config.yaml
encoder_fused_qkv: true
encoder_parallel_block: false
decoder_width: 256
decoder_activation: "gelu"
init: "kaiming_normal"
lr: 0.0015
ema_decay: 0.999
Rows from block 7 of the audio encoder of a small audio captioner, named by matrix and row number. Rows with one number belong to one neuron. Each number is 500 + 40 x the weight over its row's rms, rounded and kept within 0 to 999. All counts start at 0. Numbers have three digits each.
After each neuron's rows are labels from the 100 clips, of 14976, where the neuron reaches its highest value: "peak on" is the class under the peak. Only what is clearly more common there than usual is listed. The data: synthesized solo parts of chorales (CocoChorales).
# fc1: MLP up (encoder.blocks.7.mlp.fc1.weight, 1024x256), inputs 64-127
# fc2: MLP down (encoder.blocks.7.mlp.fc2.weight, 256x1024, transposed), outputs 64-127

fc1.570:471429595466506467485386509477493459527540487455558499463494475467517562472438478515493437519492514449483546505483545485465534500524470478473488526416589462501509493497530418485490476478444504
fc2.570:520505530523483467468442540509464510505503525518465499482476479508487538521515535453476499509488485437495495535520516444475530473455638498486506577472556579514462479509491481504480489497484509
peak on: D#3

fc1.395:495520520448531517431490427513525475518499596497469514507558504403513584481421552565487500489484512549481456521544561504515545545512472465456468518489464529502535529472465514509481470490498503
fc2.395:469524487528483520514500483531453504491471525487501526487500536503507498496501601511468519478519377666495515498486598534495500526492503462497514615498477655476514481469481522504456431520497432
peak on: D4; C#5

fc1.686:419432499453517531485537508515470504493493545459507528500509551430542510543525496552583506483534479449459523481574537467472531460515411466463438505495496459525535469509457512482549478496463447
fc2.686:546487460461472567498509520512538479503531494518537553469510459508531494524531435531536483475551547461486416586538507515503506503491473450550537511499381383440519498490479515571547502518495564
peak on: C#3

fc1.153:439447532511497553466520473496490470479494557476497480500481577468520506573499466559605529483569482456453528494554568529505554487510457475470453474499523475549505465517447509505515492506482493
fc2.153:507511508462557494507505494513501500485492463532531475474479424492513539517464463487496484455484450488487374468567498533533516539484486542478522534551407490432524418470551491510516520519527537
peak on: C#3

fc1.683:553502534491513462489454492476542449482525456507520446537557542475463538482531504484510467480526494474426442497492487522467511454514463450470481531373566471458535526467535464532515437429492456
fc2.683:482468483500552451543525548484512465504497513518542469488518550549505499525483387416509492485520412488531423515556539510547510473497601491468506452554462486540472503526518579510545507507529524
peak on: F#5

fc1.610:443439496511524485479464542473568502505454494469561483481455523456529519590544506493506460557511501489602491462484507446434513432534406497443544452485499482517530511536470470511451502475438507
fc2.610:534516521497457568528524481477521465484503506512490488562528486449448540503482454497438503515503590447490484549540542492528476456492494527535451482502412459447545485509560541558528495488476514
peak on: B3

fc1.85:441463593488486580461473482427453495524541529413533507423532479508615540518475472538528462510507481430492527542541512476506543508568488470504427507491568425564470567550475510446504422522459494
fc2.85:515515442487554474496479493487482495461474529563547527468455478498494530455479501491477494538501528381522491507470502535526559504497626439490468599507484543565540447499482485463516469454458503
peak on: E3

fc1.324:438459507418403501455509491514473513547535521473481483475417547470563495532494460575539518521545569459569558471529482460401548519504490543512565475517485502504549456514471453492509520498478526
fc2.324:503541504489478438492525479501490498503494528527522538517492489530549523495503485544474470484568515458475611503490476518486489493478616497461532530519452486540470527453505479501518497494500512
peak on: E4

fc1.229:454442540492428530469471460484528493525464546440539500417476510497537594612451561556502513532493500464517473572515441437408532520559520505527475528525546463539514505584469498452481506521504482
fc2.229:525515499472540442518471513467448538515548464450594501528490468482522468446535442460556453524543539509496573532467504494452485526518553491480511438545445566515531487459560452481609485568466471
peak on: silence; F5

fc1.197:501485516511465500510496507502513496493484570401569499452508509490500570560479514580524486507495429533488467575503479466411533464510516470468478501550541465532512467529554534453480499519522404
fc2.197:468550410495557515555486488488488482507542514456511441494502542472565431552501453486492466496506512542448510535398463538512549535573505517516535453493426490487476568505513471539497544580490482
peak on: D3

fc1.148:483440515481477559484506498440445413560527574446509510472521512488559514452503418497528529460486462538559508513513561517496473508471484500440447435532526421525491509582516477525571461484415532
fc2.148:487491468489486519515460544438499481505538524511531462562487539524469488530543446479537525489530458605563325463477494556550489500526570491530484422557459463494525523493474541564545518499524480
peak on: A#3

fc1.64:507482453492463531451488514486504520517477492425512501496447534467507484571558489528552511561549472469551455502517568481486485476523404539435557443522527455519529543573498476486456470507420498
fc2.64:565494495495520539541488475466528478451536460487503494467494506485522505506468519507498538492459535445456517544484500521575463500472443519540543487475457471409535618531574520505504593557477488
peak on: A#2; A2

fc1.173:485503548519477456545455515455563440568469534452559473482501483491529564544494522524488511454497488524486445532520507485440519460580507400443444525482541484467500534519518481498476437445529404
fc2.173:513455508467502500490519557528532518527498489549496443513574510488525496527498500444565523531440568411475521524453496447450485478485511521455491561466460460462475478499523486551544516430513547
peak on: A5

fc1.343:500506531478482564472468490405527463467457562472579467378502512518488551551485456543537497496553439497457443602526593487525499516553433473508449460515541406535483526539518512474472516544451468
fc2.343:422568492489514520460506408510563496513545511490463531555527504506455506554506433509526497511531462443470509440514485518523470550531546485466542493483523432509515517501523519505513452473541443
peak on: C#5; C5

fc1.650:477487575515448534463504487412456466518549563490521515471517511509557567541466533501500473523467493492549521534518460452456528466535519433509459496511546448538493548555514521463471486460456504
fc2.650:501505497506527519553526488514485539488473501494507511487453496484447527541515443482485572488543610457466482465467562509534528539534620469492540473501405537514564458515550428539461502467451491
peak on: G#4

fc1.752:472517576472486537466545505492564472503523530404499484494539527480520569540499538596484508523489508523533450545491494510410500486531451530488434415530529477513564479524480509469449413482511467
fc2.752:494497451447465464540506511493465540500502551513491468536485502561545467474505483468523438512506552564465570515467525462502484509487453505450498494462444620511468442515500451502534529540461450
peak on: D4

fc1.323:451467582448474508472446488471540464571515536440530382452481527476535538516484479563516494489570521475516443511512573528431520521580452500461488448472534467564538505526472456520466452505490473
fc2.323:480456462483477448481441481602505521434540484505495420493469541473472510424507526477498470448482489477491473481507555469448518477481555528546479557441453615492539550558505537531584523547491510
peak on: A#4

fc1.607:463436488514511541464530515505489511477544536429490527531478548420528482524588499536549500505529491472487504455538537454492543425491439490413491472521500456586512491554513510511511476459423494
fc2.607:556460520504456554485494517488515469528470412495487513477517501522530461520523446487519514469494504516484406534489556510478515446517420520446497398514393405488488493531500562462527548576481562
peak on: F#5

fc1.523:491498509534451496499487490482521446557521507482523524521503501471522597479535537483534524476486498551536492570506452454409483440489523430456473516437550474477542557537548456507540463451520451
fc2.523:420566540542506540522454515544568461520533449499512439524458470462485488446470554451517513515518531538470496484479527502478492543486530492526542483539411505465471456521471570529488504432472598
peak on: A5

fc1.267:491516510510460536435466475534536468514468464516489438466502517486505502466476495487496520598565539463593576542400590500486497491512475529525567485377497482545592479523502449544470501510456515
fc2.267:462447473514577533531552518491538468527536492630463504531480549495456544540498499501498530593498609509476623548534458525512452536502465560539568454437418485520440433500445509516527549491543515
peak on: A#3; G#3

fc1.73:463498471535475500472500505514506529485505504418496530520463522422513496518583524527530500543529502513532498534484516434428494411487441515431501475498546491515566474560550464493523457485441483
fc2.73:510496469478524553518491595490502462498465479494477469526505514493509549524499414525541487503560440536491419461491496489509484449488435553474500416543403431532472528496560528469418475493460526
peak on: A#4

fc1.16:530513524464519481495476512449547443492510470483529432534560527473479545518521485488513471492506483480458461505496511516488480451555457470434481510395556459468532535487522447530472404428471443
fc2.16:480465542508458473502491474468516513501503483465541505443500558523504522497476452488493474532483402491516441456546500541515527526512554445429475516567523491480459528484467517507532494463521482
peak on: F#5

fc1.239:477469617491493501462448467432486477515539493435532498444524498500575572517468496512500435527485471439486529541526495467486535456589491443475441534439584433556486538553513502464488439473465478
fc2.239:494498506514494480523465493512508503534459504520529546511460505537458501503503510459478454465530512412486461481491532518444508474490713487477540630499461615542491449538507521505494526437454486
peak on: E3

fc1.419:475422494478485540459529448463452482488538539501514515517539599480502513553499457513629466471504425475467512458557509499503525471498443427456507524488498491533494510499487531531523524472485502
fc2.419:596507493553402589465522494520458485497572497516504537468457485504541407453545500545482586455528500472479395511525544518478536486521455569513556521475436482513517507496498527496456510510490507
peak on: C#3

fc1.221:514522515537473477525449538442550461498501474472587517487544487510509614506523522467513514483491475544503455571452458460456499431522524442482479471470591453486467548533566500494462461514530430
fc2.221:454511501426514503524506563582564414500490466437478525523544570529475514473537474474511515479477495550548461542539532512523475483453566490530501459488393422448450458482460532522462482427487504
peak on: G5

fc1.505:466464482429504491508491513397520514489564482456565449492509559432547484528550441517520489535560558412536496500485483425464537436552441508488551479483515398491491465562453421499532430432411510
fc2.505:578523497525480543629494497491569492539549466510513525565483521507499442551499395538453431548508480476467457509504420554533481551553532495468518523435451474504507492499395522575550539431508538
peak on: C5

fc1.488:484458481468484528499525465408437462541538536469518519490533518500558474474492395478529498485478455528564518517499532488528451485485489523435479452526532440559471455614521464530577474469392546
fc2.488:501503505504513504445462522485534469498514488448507511526487491496500476506475501518527468538516444591572339500465482540555542525515538478491514425514455485509478541441462518505496470517534519
peak on: silence; A#3

fc1.672:473460565452490539501503546454518423578480550485525396480520549433532546492521433553549520503553545493531525491536593542439563474509402438507481449467509417496554521507457495512504458468481462
fc2.672:539523514512483477547513534493486437530460524406461458472513435511427517428479489466475559421612479503576448466544451431488551494534492489508538515549453469539491538571526442541526510563570449
peak on: C5

fc1.653:498441487477504478498472518443537517464486497441506477461487547453495450554555525528507479528578536416477471468513523421504532451576441524426530473525532410530504463529474437499507475448398509
fc2.653:476543459509503573530432479473500533525448501475507562469500489455461434484482459503450466516486387585512406560474470462451521498525516473487470426491427501508491524533477525448498484474467459
peak on: A#4

fc1.109:505487510443487542502474500493541485584483534429585473483524487440494594524492480581517531492555491512548474582506576506487481537554492512504511483499519474514562512521484496490467448531478458
fc2.109:480480500509485504498455536507501474474465546455416467482485467526504513491442503483491491517455471364486461479535550512484519472548482559460482579493561515500466510468558456536455466497516472
peak on: G5

fc1.743:470481464532474489451508481522507539521519507423506511520453520415535469512564510521541509525550527496536489514476525446479491470472458533416547448496520473557534508554543459498485434474435506
fc2.743:515487482450421518430458462509502471524503525494471507551502533522513522534480486499532424485497476540480492493477536508511510486497401500523532419468488480500575497599487455494514519528474497
peak on: G#4

fc1.277:482412526474488546461538490461495487536524574484479471506451549478498471556553488587548535443524538441489496463582515464496539515526429460494481499523479451527551524531467500510529523460395497
fc2.277:517493459486486479524477463479519479472510488524500514544524519554558508465477565488489505500517568498452439470472553519510488463525517523534535513447398519498527533577466473504481582508492538
peak on: C5; C#3

fc1.526:469491471503500516462481512470516531504473493400507508488463493475524493547561503537528489557532486473562473513502572437493482461554421536439556462503530488547540529572524480483460491525428510
fc2.526:501429519458473512495451554494575463519476476451512510514468520493502476544499468526557490518456506461445488502525507471501509518471366505485500426487484419422503492491511512459487487490513473
peak on: A2; A#2

fc1.187:509441575491536443477441495456524484506561485468560377498490525451498494509454463524534420555511531448459502530457527499496532494530504502496534467421603482546516482473539442503453479464468510
fc2.187:460544476538521518517510504434486544449511508531474485493535464446478502528473525484514528532495465600482532503451524469525520521504548453540482583516481561470522445460559473461479543520495471
peak on: D4

fc1.748:432458486416397520458510506504428511545523502494466502484451557483568505499497478547563524522520567462564592474503502477367537506491474524515556455516488500469562467497468427480535514496469536
fc2.748:494545543506479522510532457542517512511452538528503511571493469506511521474444440543433487501545543447467596493444481516538537489531623489473508562476439505526462489428552451527560480441506483
peak on: E4; D4

fc1.292:468497502542465517395482401529499465524496493491466477481510574459560502460538508470569524499619522496487536507433558550503504510475492521442526440471526530525566473501507427524535436501487531
fc2.292:501564514481558576588485526465470462539591554516478545455521531463492526509468580534539508504491580577488476510482453513562452526507504517481523486502465646479568534525519490517551515582544525
peak on: F#5; F5

fc1.763:497478585505485549497442513394499481486494508446595494392517482520524562542505478508491492519513456439481467570520487467500538482586513443513437504500581394560450556565494522465478471537456483
fc2.763:431505457448515533577535455556485510522458466522515549489499518484432508536522456501449491481572500425500487458465507523496534492515674492503480606501460508459537468504516478501517536444454473
peak on: E3; F#3

fc1.402:501479549443511550474470482509519452578475573432535481507535500431528584515492493569512532462513449554517441519571546544472540521553471476448467505512486494515522524531443534498460438502476464
fc2.402:536509468517488476552479452556454492495496508500519469520494486479494520442496568522487508468460437506542470442444493467523523510508586530471494650530455640496525497492474501511456493459553460
peak on: G5

fc1.14:429538539517509502483499511521518494487530481446488474534528530482553488498540461526579523472535469529479525486444615545502504463534474504449455439470529518536545429505508474520495397511482454
fc2.14:537562491500528470432499508605465475498546466512431481535544464491460564458538491528531514490458598549500601510469508502538495448497574512502494507531412537512527464451551476497536512496511497
peak on: D#3

fc1.567:468477568487483520498441473436497461543504498425583495405526481500552589521473475502480470483512467448514484565532494453468505508578487476477440521449567389522477557549492496475516418481469461
fc2.567:445456479553487540561495527465545507515496502575448550508499478544497497467510507524484473523513547464452506445474498502487480499528631529509467571549510554502531457566444476480487540432482474
peak on: E3

fc1.456:451409596520454474463391514469502478542517472455523454454474505501537503534491480514518453521513527408507560468438532508424556490514459506492505465474607456509524449527513366500504470484439551
fc2.456:502507461521515523467534474503507491541486536482500495527513538488553473462477550522520535534479482388516551507489479484505502468484602514503458662461591502507493536477518482444491482515504520
peak on: D3

fc1.463:509531550533484489504454469496581456554463542459534512477507491492495628519529552527527541476508479562525458600504489466449491475539514446511470506481524505504595532545535500495496486515524434
fc2.463:563423496528523532509521481454495452492553536569463574491523524427474516478495498498539498470455510456475409554490506496459469479440545483513523590481463499457490563430471514543488494438550525
peak on: A5

fc1.591:473505561521410521388423498525502471535473459489472439501465567488520500505508552500599511556539538480511582508435567555375525500499454524518549442460566508468626478498503416485473481528495541
fc2.591:522510545446551531505539495465488536549520611533501461504482551506533471485481471496518491497531455488445470494562488473501511511543594488480433605476510531499453583472541546475525499541497568
peak on: C#3

fc1.314:404530538480508491478450430508527434520457540479475484518526560426587597564448538511527488561522482522520497514500548533441526453530463483423459496471504506520525446537432488491458407481535504
fc2.314:531505518476545460438515414474508525477479471535542505461459485409520498472497569487450456475471410527499432570482490465536523502527540503486512615444508649520485445470526478508471465554504504
peak on: E4

fc1.140:531460531452478584514473537410466473529469570470549518420512475504507554493565446515487540433514440525523442528575515469481494515535456468480440479549514376508475548555496531472555482529422444
fc2.140:455477504464484516556459516485536523503492452501496466511447541604449492466511479417453472478477477441549450507464509494501544524461553559490540495481478418535490562579483456543497449502483541
peak on: G5

fc1.212:477461478517512485444516492487486515498482522402486509487478530452516492550535517548595486549516497516510506534521558441494475447516403525455516413511555447553545503560545498466479477512450491
fc2.212:526494516442495527478458473530476532511491515511511485536477481489495513533479463484468487495490498434461513522464552479516515466471371525528530408515416437479459496568547506501469532563451466
peak on: G#4

fc1.646:501483474510510497470440531469566499522448502453533477462460506490509511562553502506491467559527472506566486479483568469451503458556403506435551426511511481518546539515497473498442514522439501
fc2.646:519475479476449553530537509477505535569519487495499479540511495497535509539510474543442458506454534489537458473562517470550497449482395527508490485508494417470545480494529478508478516503530454
peak on: A#2; A2

fc1.513:508480472484514502473490530461467511487458488420485506498461519483504485553547503528546469561513471495521493518531585441490454447546392537429528440515530441509550520560524499470464496497432498
fc2.513:529417537491461552521484501505489444496472446497472428526504491474510467519429420484518522475497478522525517526508542524525531444501396473517512424498478398461497497529540524470470468549491486
peak on: A#2; A2

fc1.732:490500476523441514507462501521583485549515477498543504526544527429533533475508494458532496512509473547582476477432488516437520454487470489445550496461501493484498492501507486559454474464497488
fc2.732:505491511421516539425491551492483528523461560463471501526499458531475472478474469550491523573473533418448532488460437509522534476497415447496565405585536497524469538530439484499513518563505607
peak on: A#4

fc1.598:437495573506432519428494467437490477516544555485521508445512528508582600543458551528513490530492518496548527540498453452399527468540515472517464474507540482518509540568508503457488495488462516
fc2.598:525518485483504475497503476562483526456454462467562544501455515484497474486495477507480535457570522455493500545499523505550525476467585450473566524470357536458536518481528536511504522469512452
peak on: G#4

fc1.379:504475545445524464481427463459519479509521518480545413504531528448508526497441462538535439549573501488464483512491550519506538515535488501479535458442555485549502453473513472523472474505505486
fc2.379:483538514493535477518533545527464475393506517537465533446544456484505501498494527484465489483524515593456578497526500514517498559545543466489526510493447468455466453488541480485437522484479481
peak on: D4

fc1.26:493513509448494599486459500495482431542460474500536486473547512464495599455487469502493515548518477506578496561462581563446460489495429545511483496451521472477558512506446480481519434515501469
fc2.26:504462508524528454511520469418534501440521469501524535488552547505496546500511422457472413452448436474558561524518474476465446468463384545490507520535497467546494517537450491484473481502504539
peak on: G4

fc1.68:479461499489429515485527437464473501510512490410573495439567544510570526526536523505536473481552455470484433574538459520448489470585488475481452495465585434530500529509515491460509396480516432
fc2.68:486463445544529499569507512536489461510527542484505503519553491508462519496489510414454493525475465476459512445449538507536493530520527550467492543517545551441474482556508455521412542534478513
peak on: E3; F3

fc1.412:456483477384485540482487441520486523519520518506492452508497547399520491521450438550525503542574576448523515522506552525503551565502490554524539492487484490516507438462386442478509461534501522
fc2.412:511501541554483481452564497533480564525543455456503507528540501524454520531472501504519528507512471485485501491480479539462524505544547502533502539499591462508478459458508544510541505483497539
peak on: C#5; D5

fc1.116:482497528479450534474506462465511491510517577443563484461524523481517569580460518548506500523503473499508463580523454464445538487562522463516476535514527464523502545536512533457456494476478438
fc2.116:556499479504476570529454492504479540463499517512572550468431511553503449431509441499590504452545568523512540510492545520510503487499578470488519501470438568472551478513508443483550542518456499
peak on: silence; F5

fc1.765:449404518421466547467498476455451446574534531425494496452495525511585494487480431499525512476484451517567508483521572528475456520519445544450460439539535427556498465582476477495543455484397534
fc2.765:433439453476498501483510478495460446488535508474515506481492530560538487512560526484452556430509503552571393469497485500484525528522604471478511395519481504551445543535562511539511469534497529
peak on: A#3

fc1.385:489406466508455528467544408436479510522549542486504519521521558482508493548537512513594478462505500488499487469557466459489511498541484445456527516508511478538517530526515495493532507437436506
fc2.385:558531504504469539486468474491517459538532481566511495483443461526531486433516479543475549455484516457451439514500559550520504428512515516497552522474391572508529494550436503489474497462523527
peak on: G#4

fc1.378:450521554463522541467483539516510495507510488466493487483522497482524524454523451559538551494552510514507543550459620521495492503494464526533443443470529476511587452510482475483548402542465475
fc2.378:492531470535487471518546541526508507445516493511504483457496445471460555469475459502503532550515701423451634501476489512529507493467524488493515437521372477481537433524432446485505506535527491
peak on: D#3

fc1.472:458522496472403471496485513475544475535555487449527445504486563500536531505581485519586475442543461540491432483525466533366475466578439468434464500404518530484532508500531440528486486460499419
fc2.472:502527449492505480471514507505498471539505487434495530473536487505521529469495438512474451475480472470539294478508485503512533409467509446570553512507450434527445506534525581451481445469550501
peak on: A#3

fc1.600:465413481518477543413519490519482503515534552432480529524494560435524499518517500565622518495542511493463516491524542515495527491476445501422514441535544492545515492520517483512525469500451515
fc2.600:548527536506472565402471519516498509535487475588427489463490499544470450496510441570499493500452552484459466527484531469520475481514462481510496447485420488464526518543518482494553554516433568
peak on: C#3

fc1.750:471453483481467598419545448481463517549505525452502486494491544412503498533558467547596533516561509423535477538540543472476514493510449496482516496502548423550540515563470495493563457492428499
fc2.750:569472480462489514486455559459438469517514548511469464541542501580472550532544561458488484534521511575501506446551521497526463450457463514559493437450490445463559487500461494555478504483529476
peak on: F#5

fc1.230:514475477449430563463508491487473533480558487487531447509514560432490483457583442505556545517608502482524471537489519516484548529484493500516543426500562434500504456502461480516549412537460473
fc2.230:510466566544515559522563473522457509496488472519503529516503517473470569531527480546425464460419422505501463484561479504526492529497482461570543548511537434422462541502447583537494529452515503
peak on: C5; C4

fc1.231:472482484524494524469483530487505526499469553401491524488467501443531495570556534574495506553542522493538487515494584439472501462527429514436521423545507436546538521565520497471457479509421514
fc2.231:548485525464474457542472546497559506514448463474490562505471527530510489512522521491526456469471453519544398503510496475524561498525378531459511460506449532482438464622533536492494471541514489
peak on: A#2; A2

fc1.253:491487453473480557507518505494454495550464506383503532516498499479506503533542478538555519522517452512549482581543590490506433480526419543472456492493537437495550523577504480446532456499464464
fc2.253:435446488486478568479506556483594440538526461444500486464495500503530466493481501510529473458468421495478490497491520545569511497477416500497558465523545458426549502535503498504437444555449488
peak on: G5

fc1.480:500479533550479523439513483495498469481500607447473495488484536450498470471509547579523502506531505502449485519523569510509504490497465463455458458552564475583533458518532521507498436490408514
fc2.480:542524507525524509518523507468553524492429517531542499497484490563509467439492486474528564471500456618560432523489540474475494479527504477497490413466410581539534495570496601519503480538558545
peak on: A#4

fc1.593:490485458497495510462490532473494522505467499406510503499470503474522493550546503540531478565516475495554491501502580446488478438542405519445556453507532463528558521561531489477459502502416502
fc2.593:576432522457468526498470515510503509477504454477486417526512523483509526540472462479496537467482511443538486532490530480530532486486380508523508430504485464484530498521523489441490476553499523
peak on: A#2; A2

fc1.555:487468482496503505466505489472482504521450517416485486488474538472516510602538521540545476574517495489566478521516557462476467448535416537453529424526544447550553521588511507458464488488446510
fc2.555:577510514477485470527481537516532551488538497554521463538481521504507484526455539454438515461467496453511532549478527459489553454493374523521475443506451459494491538582546491502484456561468458
peak on: A#2; A2

fc1.11:490482554523505481505414507492575446584484529435581519465525458483525631473471532517485509486494527534526461581469497470433512499527511451459459500442555459486513560519524469481481433487501468
fc2.11:505493436536515524471528553494567503551501462513497460507526467520504540492482541439538523468535562460542526531447560460469498472552544523531484554483456524460473498513489564517477451389501535
peak on: A5

fc1.479:469499586500491575465484474493487476513504537430525533448519483505581582526488534517491486507470423527506505543547475493469540448556480449480412537480525479542517552553492537439479432492489470
fc2.479:463473503517504544512486511479477492536510551536497544481487508574475520533512511496531488494548443475545530483482553560385504418471640532500554594461447570491500490511468524520490483428468546
peak on: E3

fc1.203:454524558489489537492536544492574480537541549460509489515512495487504580550475517588489478503469516553544462501513484498436519502517454507523440449489499498493561520508479517448430496501514452
fc2.203:535466488503456443521498497502533512557466469462466540491511495549518445489514516541504519510509532565525421502480509508517485496459505465491482372509397548557516542524461469516504506525592489
peak on: D4

fc1.547:526507500473484469507478511472536474486543446508536456561549520463477533483535465470509459464488471497470473479482511536460503454511464445433495529385563479448513531474539452541492421409463442
fc2.547:486467548459483460489513516476508525481513502530501527461531541516512509478444370480477476516477409509492444506557527517500492478462568471460521470524477512495465555497516530544523468481508484
peak on: F#5

fc1.713:483416491438467555474521534435432455558548559485497519475485502498550479463518384506547512478492464516566538493526568509508464517461428517444495422534514418528478481587507470543565504492374551
fc2.713:545497497527496497459424523426543481513492529526530531522448607528458494487528462490474432505511427574575421467470466537510521521554518484496423492575438471567470553515525536554460492525515524
peak on: B3; A#3

fc1.84:479480598486488544458480496481546418579485506475504391466481522476522544516562421543546532477576505468528501481531562510471542514543443477489484475461516446534568515534477504534510467491471464
fc2.84:506493536551563572590523472458564461554505552523495436497596449478526499474575550505486458504480546546493553474488536466503539437446582531471483455437444458432475568585488523443495520458536537
peak on: C5

fc1.562:495521571539506495517468523495580472480510514446547437509501497479535544525527494482494484492524445544488424527480462500467527415557508444448468456476580444587491480526520524520451414486506412
fc2.562:493564411542574620537531582465563492462567482448497501468547503469572455487483493450561501500512502451522439485479517458513526526524521460491494551448506553514468479481447468498492494428479491
peak on: A5

fc1.340:494476475524531469447528476500504518495509511423497515501488535433528520537547516517600482522506522529495542534519514431481488431507429500454496411494530451544560524533544494464494446474479474
fc2.340:535504541501485552458456469449488511506513534571526473525513537506467498536552476443478495498458466385504504496480522471521571466433392556549505448502452454517437458530508507482486481546475524
peak on: G#4

fc1.207:494500545480497505431486447479508491482532504482515429476522584473491523531474501556548470599562493457489472566420490523504549474516510508541516473478558505545544472517518482494487497518488533
fc2.207:484510424529480485550523526477488570474533487475508494493508477576496484580463467456548511518527475551508459520452439461478521534488559444507494487480413458579463496517463556485481490491483455
peak on: D3

fc1.322:451433504409535477500517522408488459511478530498577475463473554461530536566495450512521432488496498468536509477586518438466491452577404444448470513481489473503502494511470495503516508452485466
fc2.322:529498481508488468573460469505481501497524487517509507509505497509461501535532488530429524546466669453540458516520509490461475513448485519582481495497389459474531504471497487543513521507544524
peak on: silence; B3